{"arch": "transformer_decoder", "model": "autoregressive pixel model", "dataset": "photos of plants, animals and fungi (iNaturalist)", "train_examples": 155796, "image_size": 16, "horizontal_flip": true, "levels_per_channel": 6, "vocab_size": 217, "width": 128, "layers": 12, "norm": "layernorm", "norm_position": "pre", "hidden_act": "swiglu", "mlp_ratio": 4, "head_dim": 64, "fused_qkv": true, "bias": "all", "qk_norm": false, "layer_scale_init": 0.1, "parallel_block": false, "inner_norm": false, "positions": "sincos", "tie_word_embeddings": false, "init": "kaiming_normal", "residual_init": "none", "optimizer": "cautious_adamw", "learning_rate": 0.0015, "beta1": 0.9, "beta2": 0.99, "eps": 1e-10, "max_steps": 14200, "batch_size": 192, "epochs": 17.5, "lr_schedule": "wsd", "decay_fraction": 0.2, "final_lr_fraction": 0, "warmup_steps": 1420, "weight_decay": 0.2}
Rows from block 2, named by matrix and row number. Rows with one number belong to one attention dimension. Each number is 128 + 24 x the weight over its row's rms, rounded and kept within 0 to 255. All counts start at 0. After the name is the row's rms in percent of the matrix's.
# q: attention query, key and value (stacked) (model.blocks.2.attn.qkv.weight, 384x128, the q third), inputs 0-127
# k: attention query, key and value (stacked) (model.blocks.2.attn.qkv.weight, 384x128, the k third), inputs 0-127
q.12 105 [212 141  53 128 112  34 121  94 139 160 111 130 116 152 175  93 128 112 133  93 142 118 138 121 121 125 111 122 114 114 121 113 112 108 128 145 148 135 126 120 121 120 121 127 127 124 139 126 131 120 124 131 135 123 140 136 125 121  84 121 143 115 118 117 164 105  92 129 131 102 134 124 126  65 212 184 105 121 201  93 159 147 141 139 134 156 172 130 139 159 151 141 122 125 117 133 144 132 115 125 121 126 126 123 133 112 120  92 121 111 100 126 127 142 139 135 123 124 137 108 111 119 146 140 138 146 133 141]
k.12 098 [ 95 131 122 144 188 124 124  74  79  63  98 131 129 155 178 139 126 168 131 130 126 124 137 148 146 135 116 126 110 120 103 116 126 139 143 115 128 104 104 139 127 118 120 138 111 130 123 127 144 123 124 109 116 129 136 114 109 137 122 114 113 128 121 132 220 107 216 113 140 115 154 213 129  84  98  59  76 123 151 105 114 132 116 136 142 141 124 116 145 161 149 118 128 145 136 190 127 146 138 117 126 120 121 127 122 128 115 131 121 145 139 137 124 126 129 126 122 123 152 117 131 111 131 124 114 129 139 125]
q.13 104 [ 71 106 193 130 142  79  84 106 108 131 108 137 125 172 183  74 125 140 142 105 148 129 141 116 130  92 110 104 111 100 106  87 105 116 125 115 127 110 112 109 115 129 117 131 128 116 144 115 115 124 126 112 135 124 118 108 124 115 119 101 141 120 128 124 152 189  51 144 131 119 194 124 131 103 197 171 109 141 171 105 156 151 155 137 156 149 175 133 150 168 126 157 100 148 147 154 134 147 146 110 126 137 127 127 114 111 102 120 119 131 130 125 134 130 118 136 137 125 136 117  96 126 135 138 136 125 120 139]
k.13 102 [ 91 138  20 118 150 124 100  81 103 102 133 135 119 157 174 119 126 169 146 138 135 131 129 117 148 135 136 147 131 110 125 134 121 142 144 111 113  99 111 131 139 116 126 131 120 126 128 107 124 122 133 122 119 118 126 119 118 127 137 133 119 137 124 125  73 203 112  93 131 125 237 116 132  96  95 134 136 119 140 104 149 118 104 133 130 136 120 130 130 127 141 120 134 163 116 236 135 141 157 138 143 134 150 131 133 130 130 158 122 122 128 143 118 134 133 138 137 118 144 139 143  98 136 128 111 137 138 129]
q.14 076 [255  42 205 113 138  92 142 104  95 157 153 112 158 141 163  93 114  89 116 113 120 136 118 124 139 114  99 128 136 124 119 116 123 137 136 123 129 135 119 111 129 137 132 141 126 115 139 116 154 140 122 106 115 140 125 128 136 133 118 117 116 108 134 141  97  96  99 148 159 118 128 159 133 104 164 165 126 140 164 112 141 133 113 144 104 153 143 115 144 134 148 142 112 147 125 128 135 124 129 120 124 123 118 124 132 104  95 135 119 118 107 110 130 130 140 137 115 112 116 111 111 123 130 115 138 149 117 131]
k.14 083 [164  38  60 145 138 133 138 139 119 102  94 129 121 135 145 144 121 126 146 138 138 140 136 116 146 120 138 129 127  92 111 122 119 117 138 112 109 120 114 125 121 110 119 126 123 128 117 133 119 103 118 122 109 118 123 124 119 132 120 111 122 106 127 122 255 139  84 125 132 119 125 143 124 105 101 109 138 141 146  95 165 105 119 105 138 164 129 153 135 145 153 128 131 117 131 215 150 143 140 134 143 137 137 111 122 121 136 148 130 103 131 135 124 131 129 147 152 100 113 119 133 129 145 117 126 126 156 154]
q.15 096 [ 77 185 217 111 157 123 183  85 130  93 147 133 132 139 159 148 154 172 144 146 105 107 139 150 164 131 103 110  94  90 117  98 105 113 127 126 113 118 127 109 109 142 134 135 114 137 135 140 125 147 119 130 113 163 124 115 126 145 140  97 129 166 118 128 166 164 149  77 141 153 130  34 118 100 110 102  91 140 143 143 147 133 139 130 171 123 125 123 142 175 138 172 116 121 118 129 104 128 134 105 102 113 109 115 127 109 109 117 112 135 124 129 115 125 105 108 122 131 134 126 113 124 110 110 122 104 118 130]
k.15 102 [ 89 215 103 155 139 150 162  22 129 139 145 142 125 126 112 116 132 168 138 144 122 124 139 133 144 125 170 111 140 132 119 126 107 137 114 111 115 125 130 135 138 118 116 126 120 128 125 123 152 120 132 127 120 109 130 117 115 134 140 152 131 107 140 138  89 134  24 112 104 151  85  80 138 174  87 139 115 107 110 149 136 135  90 146 119 131 123 141 143 126 145 130 132 127 117 230 130 147 129 129 143 134 145 133 133 145 125 154 132 127 140 130 128 142 133 113 135 119 142 135 127 124 138 130 110 145 135 122]
q.16 095 [155  42  86 106 133  82 201 138 120 136  85  96 116 150 166  88 127  93 123  86 130 127 128 118 111 130 140 105 126 144 105 132 141 132 144 134 157 145 137 149 143 130 113 127 130 118 125 139 132 115  99 111 126 111 116 129 114  98  89 149 119 113 135 110 215 147  89 185 118 108 109 169 137 106 177 167 121 104 173  78 124 100 131 134 107 162 135 100 113 144 129 102 117 140 113 105 133 117 115 124 127 133 120 135 138 124 141 131 133 116 135 139 141 155 147 144 135 116 135 125 139 140 136 153 149 156 136 152]
k.16 089 [ 43  53 112 145 154 122 192 157  99 100 102 118 129 131 161 120 127 123 128 113 133 126 146 144 146 135 111 107 110 127 105 118 125 132 141 143 135 135 141 128 127 147 136 134 149 133 138 142 116 131 112 125 136 137 130 137 142 147 126 131 130 160 135 125 158 195 197  73 171 146  74 160 117  93 130  67  95 143 164  94 130 126 159 123 143 123 119 103 133 171 117 146 118 140 118  47 111 104 109 131  96 124 127 123 130 115 134 105 112 129 125 120 132 119 120 132 138 143 140 141 126 121 119 133 122 110 133 135]
q.17 080 [ 68 135 193 138 123 167  42  28 140 141 104 161 130 108 125 126 133 109 146 142 107 104 125 155 178 149 135 129 118 110 134 118 131 151 135 129 117 118 133 123 152 120 142 143 132 129 134 126 108 134 154 137 131 128 134 125 127 140 138 115 125 153 130 139 123  76 196  87 143 132 190 186 113 120 108 144 127 163  59 130 100 120 126 122 121 103  85 116 128 108 152 156 139 119 124 122 114 124 127 143 117 118 110 137  99 126 128 142 125 133 145 139 137 128 123 133 140 135 119 128 131 134 162 133 133 113 126 112]
k.17 083 [131 113 137 115  68 153  67 151 154 114 150 140 130 128  75 162 124 112 138 117 134 134 119 146 147 140 159 150 127 133 135 146 135 124 124 123 114 114 128 136 125 121 130 118 145 125 129 114 133 131 138 134 146 140 127 134 139 121 133 142 160 128 124 143  66  74  16 155 118 109 228 233 120 131 136 177 143 135  95 135 147 111 147 154 124 124 114 130 131 131 134 131 143 117 120 162 121 125 131 115 130 131 135 118 138 127 115 132 128 101 121 117 117 114 117 119 137 110 116 144 125 123 123 124 128 129 119 109]
q.18 104 [134 139 213 181 149  53 109 124 107 146  94 137 131 158 191  75 142  75 138 105 128 112 121 115 143 130 118 104 124 112 107 127 121 136 145 115 136 123 126 133 139 122 111 140 119 121 125 121 115 121 112 112 124 122 119 117 116 103 103 125 115 131 122 117 247 132 119 129 154 100  98 126 131  82 186 180  92 114 162  82 121 109 129 107 122 134 128  98 137 164 137 139 118 141 114 122 106 131 135 119 123 131 109 131 126 112 113 124 120 124 150 131 123 145 146 135 132 117 138 126 129 127 143 148 129 128 135 141]
k.18 096 [  0 151  53  70 130 120  61 128 115  75  89 142 126 161 165 129 115 135 129 107 149 125 140 155 148 147 131 135 109 140 102 124 119 135 137 139 121 134 142 138 117 126 132 140 149 132 134 140 134 129 125 135 137 135 136 143 133 152 135 151 133 167 146 128 146 136  49 144 174 154 114 119 112  91 128  77 124 138 174  85 143 142 161 134 135 136 117 116 147 165 120 152 144 153 108 131 126 132 128 135 128 130 134 130 139 133 139 132 115 119 114 125 122 130 137 138 139 135 152 144 132 131 129 126 116 125 143 146]
q.19 129 [ 93 149  61  85 110  44  87 172 128 174  74 113 123 152 157 103 127 139 120 102 164 112 144 104 111 126 137 142 122 143 135 133 133 100 141 130 136 125 120 125 149 117 109 135 138 119 135 136 120 110 134 132 130 116 135 135 119 119  98 140 131 109 133 123 135 126  81 125 100 106 159 128 137  75 214 220 126  96 187  83 141 155 135 125 136 139 167 127 134 166 130 123 128 134 130 141 151 141 135 148 141 145 117 118 127 138 138 114 111 126 116 130 122 141 131 136 125 122 137 128 123 123 148 147 117 125 134 137]
k.19 122 [113 140 118 180 164 100  98 133  76  66 120  95 123 182 192 105 115 161 122 123 129 129 133 119 112 128 119 140 111 137 125 121 135 128 135 132 145 118 118 132 128 126 120 126 111 128 133 129 113 120 119 117 128 135 134 140 125 139 128 116 126 153 117 124  88 113 243  61 169 129 211  96 132  71 129  66 111 132 178  93 126 147 150 127 137 151 131 116 127 153 108 122 121 168 132 129 135 127 143 127 125 118 120 127 131 121 122 128 109 147 134 137 121 131 137 130 118 138 146 133 144 116 136 132 129 116 135 126]
q.20 096 [162  24 150 154 157 155 155 150 132 120 154 143 127 114 117 134 106 124 111 121  98 117 107 141 125 122  97 123 135 115 114 108 102 140 104 115 112 125 127 109 113 128 127 122 123 136 140 106 142 139 144 114 118 141 123 130 154 149 147 108 134 135 131 143 148  92 140 168 111 134  56 255 114 160 120  83 146 141  85 162 154 136 137 158 139 152 146 138 130 105 143 150 132 150 124 133 120 136 137 121 123 112 138 123 133 105  98 125 129 130  92 108 125 116 116 122  98 129 110 116  98 149 114 109 137 135 102 100]
k.20 109 [112  40 125  98 132 156 113 248 131 152 118 154 122 101  97 142 133 137 138 123 123 125 129 126 161 125 123 116 144 110 127 124 112 127 116 115  93 112 120 125 133 109 116 120 127 121 118 102 139 115 125 127 122 108 144 104 124 121 127 137 123 116 129 138 147 138 125 154  84 125  59 158 126 168 110 169 148 106 123 146 135 117  92 142 129 144 137 155 140 120 152 137 144 109 113 255 133 159 131 129 151 139 145 127 132 140 138 132 140 125 144 131 132 130 132 138 130 119 125 129 127 122 142 116 131 138 141 122]
q.21 086 [104 129 188 134 168 153  62 171 113  69 109  93  96 155 131 109 123 138 126 144 154 120 114 125 127 148 131 136 134 143 113 145 130 119 131 137 149 144 140 139 152 128 130 131 135 123 128 126 144 110 103 138 119 112 128 130 118 110 109 148 138 135 157 115 120 203 101  30 131 128  29 113 138 160 141 119 119 111 206  88 120 127 149 123 144 137 134  96  95 156 119 130 126 151 125 132 141 151 128 133 139 137 129 122 109 117 124 134 111 142 142 115 126 148 138 110 140 143 151 128 140 107 141 124 133 125 143 142]
k.21 093 [140 167  74 154 158 146   0 150 100 123 171 101 130 122 135 121 118 141 142 119 137 112 127 124 122 131 151 149 124 149 130 131 145 131 112 139 144 125 129 137 124 131 143 122 145 127 149 135 149 137 118 129 128 124 137 149 135 149 142 137 129 150 149 144 112 188 105 199 171 145  62  64 120 164 127  86 128 136 145 105 122 138 152 117 125  94 104 107 121 124  96 109 109 147 121  64 103 132 113 145 114 129 123 132 129 147 120 114 117 144 104 133 131 129 127 113 121 149 142 145 138 152 127 128 128 137 113 120]
q.22 087 [198  97  72 169 136 156 111  77 132 151 167 173 127  96 115  93 143  70 140 104 103 155 120 127 103 100 128  92 149 139 124 137 141 159 121 141 140 141 130 140 120 111 140 118 115 115 113 129 130 126 111 122 147 118 115 139  99 104 103 147 115 123 138 130 175 117 136 208 153 131  81  99 121 163 104 116 135 151  79 154 104 112 125 154 102 142 141 151 119  86 131 102 137 112 144 110 133 109 121 131 126 130 146 151 127 147 135 131 183 110 165 127 148 148 154 138 164 137 135 121 131 153 133 143 144 164 140 142]
k.22 089 [ 83  82 173  77 126  98  81  53 160 165  90 159 151 122 142 139 140  83 126 126 132 135 140 132 124 133  89 126 107 121 127 135 133 140 154 139 140 143 131 144 129 154 143 142 142 136 124 150 129 157 132 121 134 152 121 137 141 127 136 133 120 145 122 119 202 143 173 125 142 114  94 206 123  88 142 159 113 150 108 130 122 125 141 136 131  98 141 123 124 139 127 130 121 114 145  17  99  90 129 124 103 117 107 120 130 118 136 103 137 129 116 127 134 112 122 126 147 124 117 123 120 144 113 138 131 109 119 138]
q.23 079 [ 37 192  34 126 117  77 125 127 148 145  91 137 111 146 156 104 157 124 135 121 140 113 148 139 154 142 136 101  94 118 111 124 129 108 136 130 130 118 128 140 124 133 118 128 130 127 127 142 121 129 128 121 123 124 123 130 103 102 115 147 131 137 110 125 213 194 159 135  81 120  81 111 113  89 168 200 117  96 149 103 143 117 131 127 144 126 132 129 146 167 151 139 130 121 114 123 114 120 122 130 111 135 115 123 120 147 155 103 124 119 138 138 132 141 117 130 135 127 129 146 125 146 145 150 124 107 136 149]
k.23 081 [ 37 215 199 137 143 117  81 100  90 115 138 140 133 152 142  96 132 154  88 126 124 126 140 158 163 139 112 104 113 145 109 101 116 141 134 128 141 126 136 139 134 133 113 134 133 129 135 141 143 145 127 123 136 130 136 120 134 142 131 130 136 140 125 128  52 167 188  63 159 157  81 165 129 119 120  76  91 101 148 128 107 145 137 143 132 106 106 100 137 177 120 158 127 146 107 135 110 129 112 109 124 116 131 122 148 131 125 124 106 128 134 126 125 132 121 120 125 139 138 133 124 126 109 129 137 115 137 131]
q.24 077 [176 134 129 128 124 167 144 122 132 124 129 132 145  90 101 152 147  89 141 133 109 122 119 139 106 156 125 140 145 118 124 150 123 146 121 114 114 133 123 133 127 128 115 129 110 141 117 116 109 144 131 129 111 142 121 127 135 142 134 134 128 151 118 128 255  59 205 171 147 131 143 175 125 129 104 100 124 116  39 138 109  87 123 126 119 121  91 121 108  87 130  92 123 119 107 119 110 128 132 127 120  99 117 121 138 103 137 145 131 121 111 144 109 129 127  97 115 107 113 124 138 138 117 121 121 128  99  92]
k.24 082 [  3 108 201 113 103 137 173 219 157 154  74 184 123 106  90 149 115 101 161  93 120 136 115 133 112 121 126 121 145 144 125 115 117 119 114 140 129 140 141 131 116 118 125 121 138 124 123 129 116 124 127 141 158 123 145 110 134 137 123 139 141 130 134 145 184  59  89 131  82 132 130 175 112 130 161 150 112 137 116 159 115 130 139 138 133 141 146 134 137 112 117 128 133  97 119 136 135 136 109 132 127 128 130 141 129 142 136 112 143 139 147 119 127 126 133 126 122 123 119 128 116 122 138 144 138 122 128 118]
q.25 103 [143 201 148 118  93  60  79 165 144 150  93 148 119 154 152  89 141  63 112 116 160 145 105 122 139 133 116 153 138 137 143 133 118 107 134 108 127 112 112 116 119 121 124 126 116 123 111 112 116 128 126 125 125 115 138  99 137 101 112 135 127  91 104 118 131 173 204 103 115  94  85 174 115  51 168 181  96  99 149  87 160 114 108 108 136 119 134 106 115 123 125 121 126 131 138 154 143 166 145 119 141 147 118 110 127 128 130 139  99 121 134 130 119 138 130 128 124 146 141 130 121 128 120 126 110 113 131 142]
k.25 097 [128 221 172 135 108  76  36 246 111  80 135 114 118 167 169 120  99 121 112 127 152 139 129 113 112 117 143 159 119 156 143 110 133 133 134 134 142 116 118 134 114 117 128 136 128 119 130 141 136 120 131 124 135  89 126 128 116 118 136 122 117 116 114 131 161 134  86 119 170 129 111 122 135 110 118  93 111 114 167  84 127 150 141  76 122 123 120 108 126 145 103 116 131 145 135 174 135 149 147 127 140 114 136 128 115 139 112 155 119 144 126 130 125 128 129 125 142 132 119 109 134 121 107 116 136 138 129 137]
q.26 076 [140  92 165 210 134 163  76 127 123  89 139  96 135 145 121 136 116 164 131 157 151 126 130 123 165 131 117 140 124 124 151 117 117 110 127 123 138 137 126 121 132 147 131 131 130 129 133 120 133 141 136 142 130 128 144 128 140 140 144 131 127 120 126 136   0 181 171  87 120 146 177  75 136 129  86 107 141 130 169 120 144 128 122 116 131 115 116 109 119 146 129 140 134 141 127 135 127 115 121 132 124 127 126 126 123 120 140 135 111 130 122 122 127 117 121 115 123 136 102 136 134 102 148 103 131 125 118 126]
k.26 082 [255 125 149  68 146 163 104  85  94 111 200  89 118 124 120 122 133 161 141 158 119 124 114 126 120 127 142 131 137 121 130 126 148 122 125 121 122 120 130 115 127 120 133 122 121 124 133 117 139 119 128 118 109 114 112 124 115 119 134 111 120 114 153 133 127 177  56 190 136 120 209  97 135 146  96 106 135 128 106 127 130 104 116 116 130 133 112 117 128 113 128 116 115 131 123 126 147 133 120 125 134 131 131 125 124 125 128 148 126 119 109 124 123 130 133 141 117 105 129 121 135 134 126 121 116 143 124 136]
q.27 108 [ 87 179  61 137 106 208 155  59 157 109 156 154 115  86  84 168 149 127 136 152 114 148 127 162 143 133 140 110 109 118 126 119 135 145 110 135 128 128 142 139 117 128 144 107 121 134 112 138 122 137 136 132 139 132 125 128 114 150 147 126 136 145 117 129 150 152 180 146 123 160 127 135 112 175  60  75 146 146  56 179 116 106 128 135 136  97 101 151 123  91 139 121 134 104 135 103 108 100 106 107 105 112 135 134 117 139 145 118 155 131 153 142 138 119 117 117 141 139 122 125 142 149 120 132 130 130 141 117]
k.27 114 [101 185 214 118  92 136 170  99 168 185 137 168 133  91  75 133 144  98 109 134 115 123 121 159 152 136 107 101 124 120 125 117 121 132 127 125 127 128 135 132 125 143 126 129 136 130 131 133 142 156 142 134 144 134 128 117 132 120 131 136 139 126 114 121  97 129 142 117  95 127  99 243 129 157 146 181 104 117  70 183 101 129 127 136 124  81 107 122 125 123 139 142 129  94 125  84  99 111 117 112 116 119 124 123 125 125 108 103 136 122 122 122 126 117 113 108 127 128 126 114 112 128 101 142 134 124 110 118]
q.28 119 [133 116 127 126 109  68 115 205 109 152  78  83 117 164 151 101 121 115 119 125 164 109 142 120 132 155 139 123 117 137 122 139 146 130 151 141 155 144 143 148 176 129 114 143 153 123 140 139 145 107 128 141 123  98 133 144 119 120  97 147 121 112 141 131  87 109  94 122 114  87 124 109 144  99 194 215 133  99 193  58 115 124 105  93 102 147 127 109 140 170 144 131 131 147 110 105 133 109 110 137 136 138 123 124 122 135 148 112 100 129 125 123 132 142 145 147 118 125 128 132 157 119 149 148 142 131 150 145]
k.28 109 [178 106  97 143 149 144 119 143  86  75 132  82 131 159 155 118 127 142 123 124 131 127 135 145 138 124 112  98  91 115 104 119 136 109 123 127 142 136 137 135 111 139 125 122 141 132 142 139 142 127 118 120 129 155 126 166 146 163 127 110 135 162 147 122 127 112 164 122 194 134 139  45 124 107 140  57 125 154 190  94 141 120 201 132 136 161 125 118 148 183 121 154 119 158 113  56 120 100 106 116 113 133 109 127 136 117 135 101 109 110  96 120 128 126 124 130 107 140 141 146 119 145 132 129 129 115 126 136]
q.29 096 [168 142  83  55 146 142 134  19 128 135 165 139 138 115 124 125 138 119 137 135 113 129 153 138 122 115 128 126 121 106 118  93 115 146  89 141 123 127 124 116 121 154 133 138 137 128 135 150 141 149 131 124 131 160 121 141 132 136 122 119 144 138 136 128 181 117  28 127 151 145  55 190 107 153 131 112 126 162 125 168 150 165 160 160 144 126 169 138 144 142 151 150 113 117 124 129 121 125 110 128 114 111 144 119 137 118 105 102 141 123 114 124 135 137 116 125 131 151 133 124 101 142 117 113 140 154 120 120]
k.29 106 [ 87 128  68 193 146 127 103  91 143 170 110 169 135 112 116 138 134 126 120 131 126 113 131 137 164 144 143 123 139 117 133 121 113 139 125 115 116 115 122 132 129 119 125 131 117 126 117 126 123 127 131 130 123 119 141  98 122 126 130 137 130 113 116 139 160 120 198  89  83 129  66 251 130 132 117 156 109 108  92 141 119 134  90 141 139 117 110 135 116 124 144 130 150  93 122 235 126 152 134 125 135 135 128 123 118 127 129 142 130 126 156 131 131 131 121 108 139 104 126 111 120 126 134 133 117 129 148 119]
q.30 080 [255  54  89 172 136 167  77 132 140 120 193 155 137 116 110 123 111 141 134 124 111 124 108 122 128 121 104 135 140 126 139 129 110 131 101 137 116 130 127 105 102 128 132 123 122 125 128 107 154 133 138 133 121 127 143 143 132 130 142 141 135 131 135 144  80 125 171 144 121 136  70  62 112 155  88 104 135 137 123 168 150 145 134 173 131 143 158 131 112 107 150 134 154 128 129 154 129 136 133 136 123 123 158 133 134 117 128 122 143 113 113 114 134 126 134 118 127 137 127 120 123 134 147  99 147 156 127 113]
k.30 081 [180  61 206  89 161 147  25  75 104 159 128 135 132 111 137 145 148 153 143 153 129 132 121 112 120 131 120 138 137 127 140 121 131 129 134 113 108 116 120 123 131 116 126 126 105 123 114 125 145 137 123 127 103 111 128 108 112 130 138 102 111  88 138 136 253 158 146 183 100 110 100 118 136 144  96 133 117 111 112 147 106 113  99 125 123 131 146 129 120 107 127  99 121 124 132 173 138 141 129 128 133 126 119 125 135 139 134 131 134 141 134 133 128 130 126 115 119 102 118 118 142 142 130 120 131 134 127 129]
q.31 088 [134 126  77 185 124  95 215  84 153 164 145 189 139 113 130 119 136 115 139 117  98 120 115 130  96 102 107 136 132 123 129 123 104 125 105 132 104 112 123  98 116 127 114 131 105 141 133 127 142 147 143 124 135 145 132 135 144 149 128  99 141 155 106 137 171  34 148 171 129 139  75 116 104 118 133 134 137 167  84 171 166 145 137 154 140 144 164 154 159 105 140 140 135 118 125 147 124 128 137 138 114 113 147 117 146 127 127 101 130 114  80 114 106 104 113 119 100 137 105 125 106 145 104 114 125 123 110 122]
k.31 100 [ 95  88 165  72 149 136 174  91 138 133  82 149 129 130 127 134 145 138 123 128 125 132 125 113 135 118 117 125 145 137 132 125 113 125 131 113 103 124 121 135 141 110 117 131 106 126 118 125 163 125 134 120 116 118 140  97 119 110 129 137 118 101 128 132 129  55 147 141  74 134  43 190 133 133 101 169 141 101 142 143 131 131  79 149 120 163 169 151 140 121 156 132 138 123 133 253 150 156 148 128 158 141 137 134 131 134 140 149 139 141 155 125 126 128 144 134 130 111 125 126 120 122 138 118 131 135 133 131]
q.32 077 [166 198 129  92 123  95 152 166 116 133 144 136 124 116 136 154 116 119 107 129 129 111 107 141 116 136 116 125 126 113 116 102 112 119 119  99 103 100 102  98  99 127 130 134 113 119 126 133 110 140 128 110 108 139 119 107 107 131 138  93 130 143 106 132 255 117 141 135 146  92 181 200 111 104 159 125  90  93 115 149 138 133 122 104 149 144 128 124 125 133 140 143 116 116 117 133 118 139 137 115 105 129  85 120 110  96 111 104  91 107  89 118 119 119 110 128 114 115 128 116  97 146 123 130 112 114 104 125]
k.32 083 [ 10 192 129 152 112 121 185 230 128 125  94 174 127 124  92 142 124 140 111 124 125 122 140 135 144 111 157 123 133 113 114 122 109 123 128 109 115 115 111 132 115 111 104 125 121 125 121 112 127 107 129 121 125 113 130 110 126 116 116 133 143 115 103 131 175 100 138 116 105 138 169 108 125 150 131 121 128 114 132 154 139 134  97 106 135 138 106 146 134 126 143 141 135 129 127 244 139 154 136 121 151 126 141 127 133 132 124 156 122 120 146 125 120 128 129 138 145 119 117 122 129 139 119 116 117 123 153 122]
q.33 105 [122  83 154  14 129 111  88 137 133 136  77 132 122 171 137  99 143 115 105 130 121 129 147 141 163 153 119 114 115 147 129 126 138 115 162 131 139 146 147 154 147 136 127 130 138 128 135 129 153 137 129 129 109 122 133 136 140 111 111 145 119  99 148 128 109 133 222  52  89 132  52 178 126  93 138 172 111 108 146  88 139 111 109 147 118 140 121 114 124 149 161 129 142 146 136 116 135 129 120 119 136 138 121 125 153 143 132 150 126 127 147 123 140 156 139 144 121 141 137 144 133 133 127 140 124 137 143 140]
k.33 103 [146  97 176 242 112 129  27 221 101 116 151 104 126 124 128 101 111 125 134 128 135 141 155 134 144 123 138 110 102 142 125 114 119 130 119 136 145 125 125 130 108 136 128 128 144 129 141 149 134 126 119 125 140 112 119 148 136 146 145 127 129 122 129 137 116 152  82  95 192 139  59 140 125 143 111  73  96 130 121  98 130 129 162 129 131 118 134 122 147 182 116 138 129 110 121  88 109 100 120 131 112 115 139 119 129 133 120 131 134 118 124 124 137 133 110 119 140 135 124 135 123 123 128 127 143 133 136 132]
q.34 136 [121 164 199 131 106  42 116  80 118 139  77 106 127 177 179  76 133  95 145 109 163 137 134 110 118 113 108 140 130 129 133 125 130 115 151 142 150 135 135 134 142 123 123 135 141 130 150 127 122 120 128 136 148 127 140 117 138 113  93 115 140 117 126 121  84 123  86 101 131  91 146 156 141  59 204 177 122 145 189  51 130 138 123 101 124 130 147 125 146 150 115 125  96 128 126 126 141 141 127 131 133 137 124 119 135 120 119 123 106 142 127 132 124 131 134 136 122 122 146 128 127 103 129 137 123 129 137 144]
k.34 122 [178 171  12 135 146 107 120 121 102  41 134  90 122 180 195 136 105 125 145 115 145 137 118 111 108 107 131 143 114 125 129 138 133 136 128 134 143 121 119 135 135 130 141 135 122 126 131 121 131 114 123 123 128 126 129 153 121 137 129 126 130 147 131 124 116 100  71 121 161 107 163 192 122  63 118  91 122 158 169  56 155 129 157 112 134 159 130 136 149 149 128 115 127 150 129 140 121 123 156 130 132 132 128 135 108 124 121 134 131 134 106 136 122 127 131 132 137 135 140 135 136 104 132 126 127 148 123 123]
q.35 091 [  0 105 137 157 151 188 142 122 137 119 131 167 143 112  99 154 132 178 118 144 101 107 132 133 128 124 144 126 131 138 132 132 122 136 112 129 108 117 134 123 132 124 127 134 127 131 127 126 138 130 139 130 129 129 137 134 134 157 156 122 126 147 142 139 123  79 155 116 115 171  87 100 119 181  80  81 152 156  75 185 128 152 156 151 148 119 123 142 135 115 126 148 138 134 147 138 120 133 146 146 135 125 147 144 131 154 126 143 136 137 128 125 133 114 109 125 131 140 120 135 120 142 111 124 126 109 129 120]
k.35 080 [129  75 154  89 119 163 107  93 152 176 147 133 128 102  70 116 150 134 119 129 123 121 120 123 127 128 145 130 155 145 154 151 133 136 127 118 115 139 138 128 150 131 139 129 130 130 129 119 150 146 136 136 132 130 133 121 140 119 140 152 131 132 137 137   0  84  99 152  96 142  69 108 131 187 128 197 170 118 115 154 130 130 101 162 112 122 152 141 120 110 136 135 131 129 125 144 133 128 133 137 142 137 141 130 145 138 134 130 141 130 140 125 127 138 141 134 121 126 121 144 133 140 130 124 137 130 117 117]
q.36 102 [185 155  71  85 127 152 121 122 152 119 197 179 129  93 104 159 122 149 135 134 114 127 115 141 114 112 109 154 140 123 145 120 107 111 102 125  82 101 110  93  71 114 142 118 115 127 125 117 132 150 150 124 114 155 134 134 124 142 160 115 142 160 116 147 155 116 175 110 123 139  99 111 100 134 103  94 131 145  81 203 158 158 139 158 157 136 167 169 119  94 125 139 143 113 135 170 142 159 147 136 118 115 135 125 129 121 121 101 127 114  95 105 108 105 103 115 121 134 129 124  94 149 119 105 117 120 106 112]
k.36 099 [103 146 205 163 134 122 103 126 136 161 112 157 129 119 114 138 143 139 123 141 128 132 132 103 106 111 138 140 153 140 147 129 124 132 127  99 121 113 101 126 132 102 106 126 100 118 105 117 142 119 133 129 106 104 136  96 109 101 127 125 118  81 105 135 181 107 156 131  69 118  99 135 135 163 100 163 124  91 108 159 117 133  65 117 114 139 145 156 117  88 137 101 126 114 147 255 147 164 149 128 158 132 129 126 130 148 125 153 136 146 157 138 124 127 129 116 138 113 112 114 140 136 128 115 131 133 134 121]
q.37 101 [ 78 172  40 170 114 173  19 105 129 117 133 151 110 116  90 175 121 184 131 152 130 117 146 132 124 120 132 101 112 119 130 116 134 135 121 141 118 134 131 124 121 118 144 126 132 124 113 143 101 132 148 147 146 121 131 134 104 137 149 125 121 133 152 123 128  85 185 155 126 129 215 116 131 163  84  91 116 144  97 162 117 164 146 122 141 121 129 152 134 131 143 124 152 105 131 103 128 101 121 124 127 132 130 151 102 145 145 123 141 121 140 138 141 129 121 136 143 142 115 128 126 127 134 144 130 136 130 126]
k.37 110 [127 144 191  76 103 154  82 108 119 145 159 150 143 103  75 132 149 145 130 141 101 123 130 148 122 132 111 119 116 123 122 138 133 133 136 127 133 117 130 138 137 146 124 125 125 136 131 125 132 149 138 123 144 152 117 134 138 113 134 137 129 148 118 128  88  73 157 137 146 113 255 172 141 153 137 133 120 136  71 180 105 123 129 172 132  88 128 136 149 127 126 130 124 126 141  45 113  91 125 122 104 112 123 121 126 126 116 125 135 119 126 122 123 126 127 125 115 114 129 129 119 136 111 140 125 127 110 118]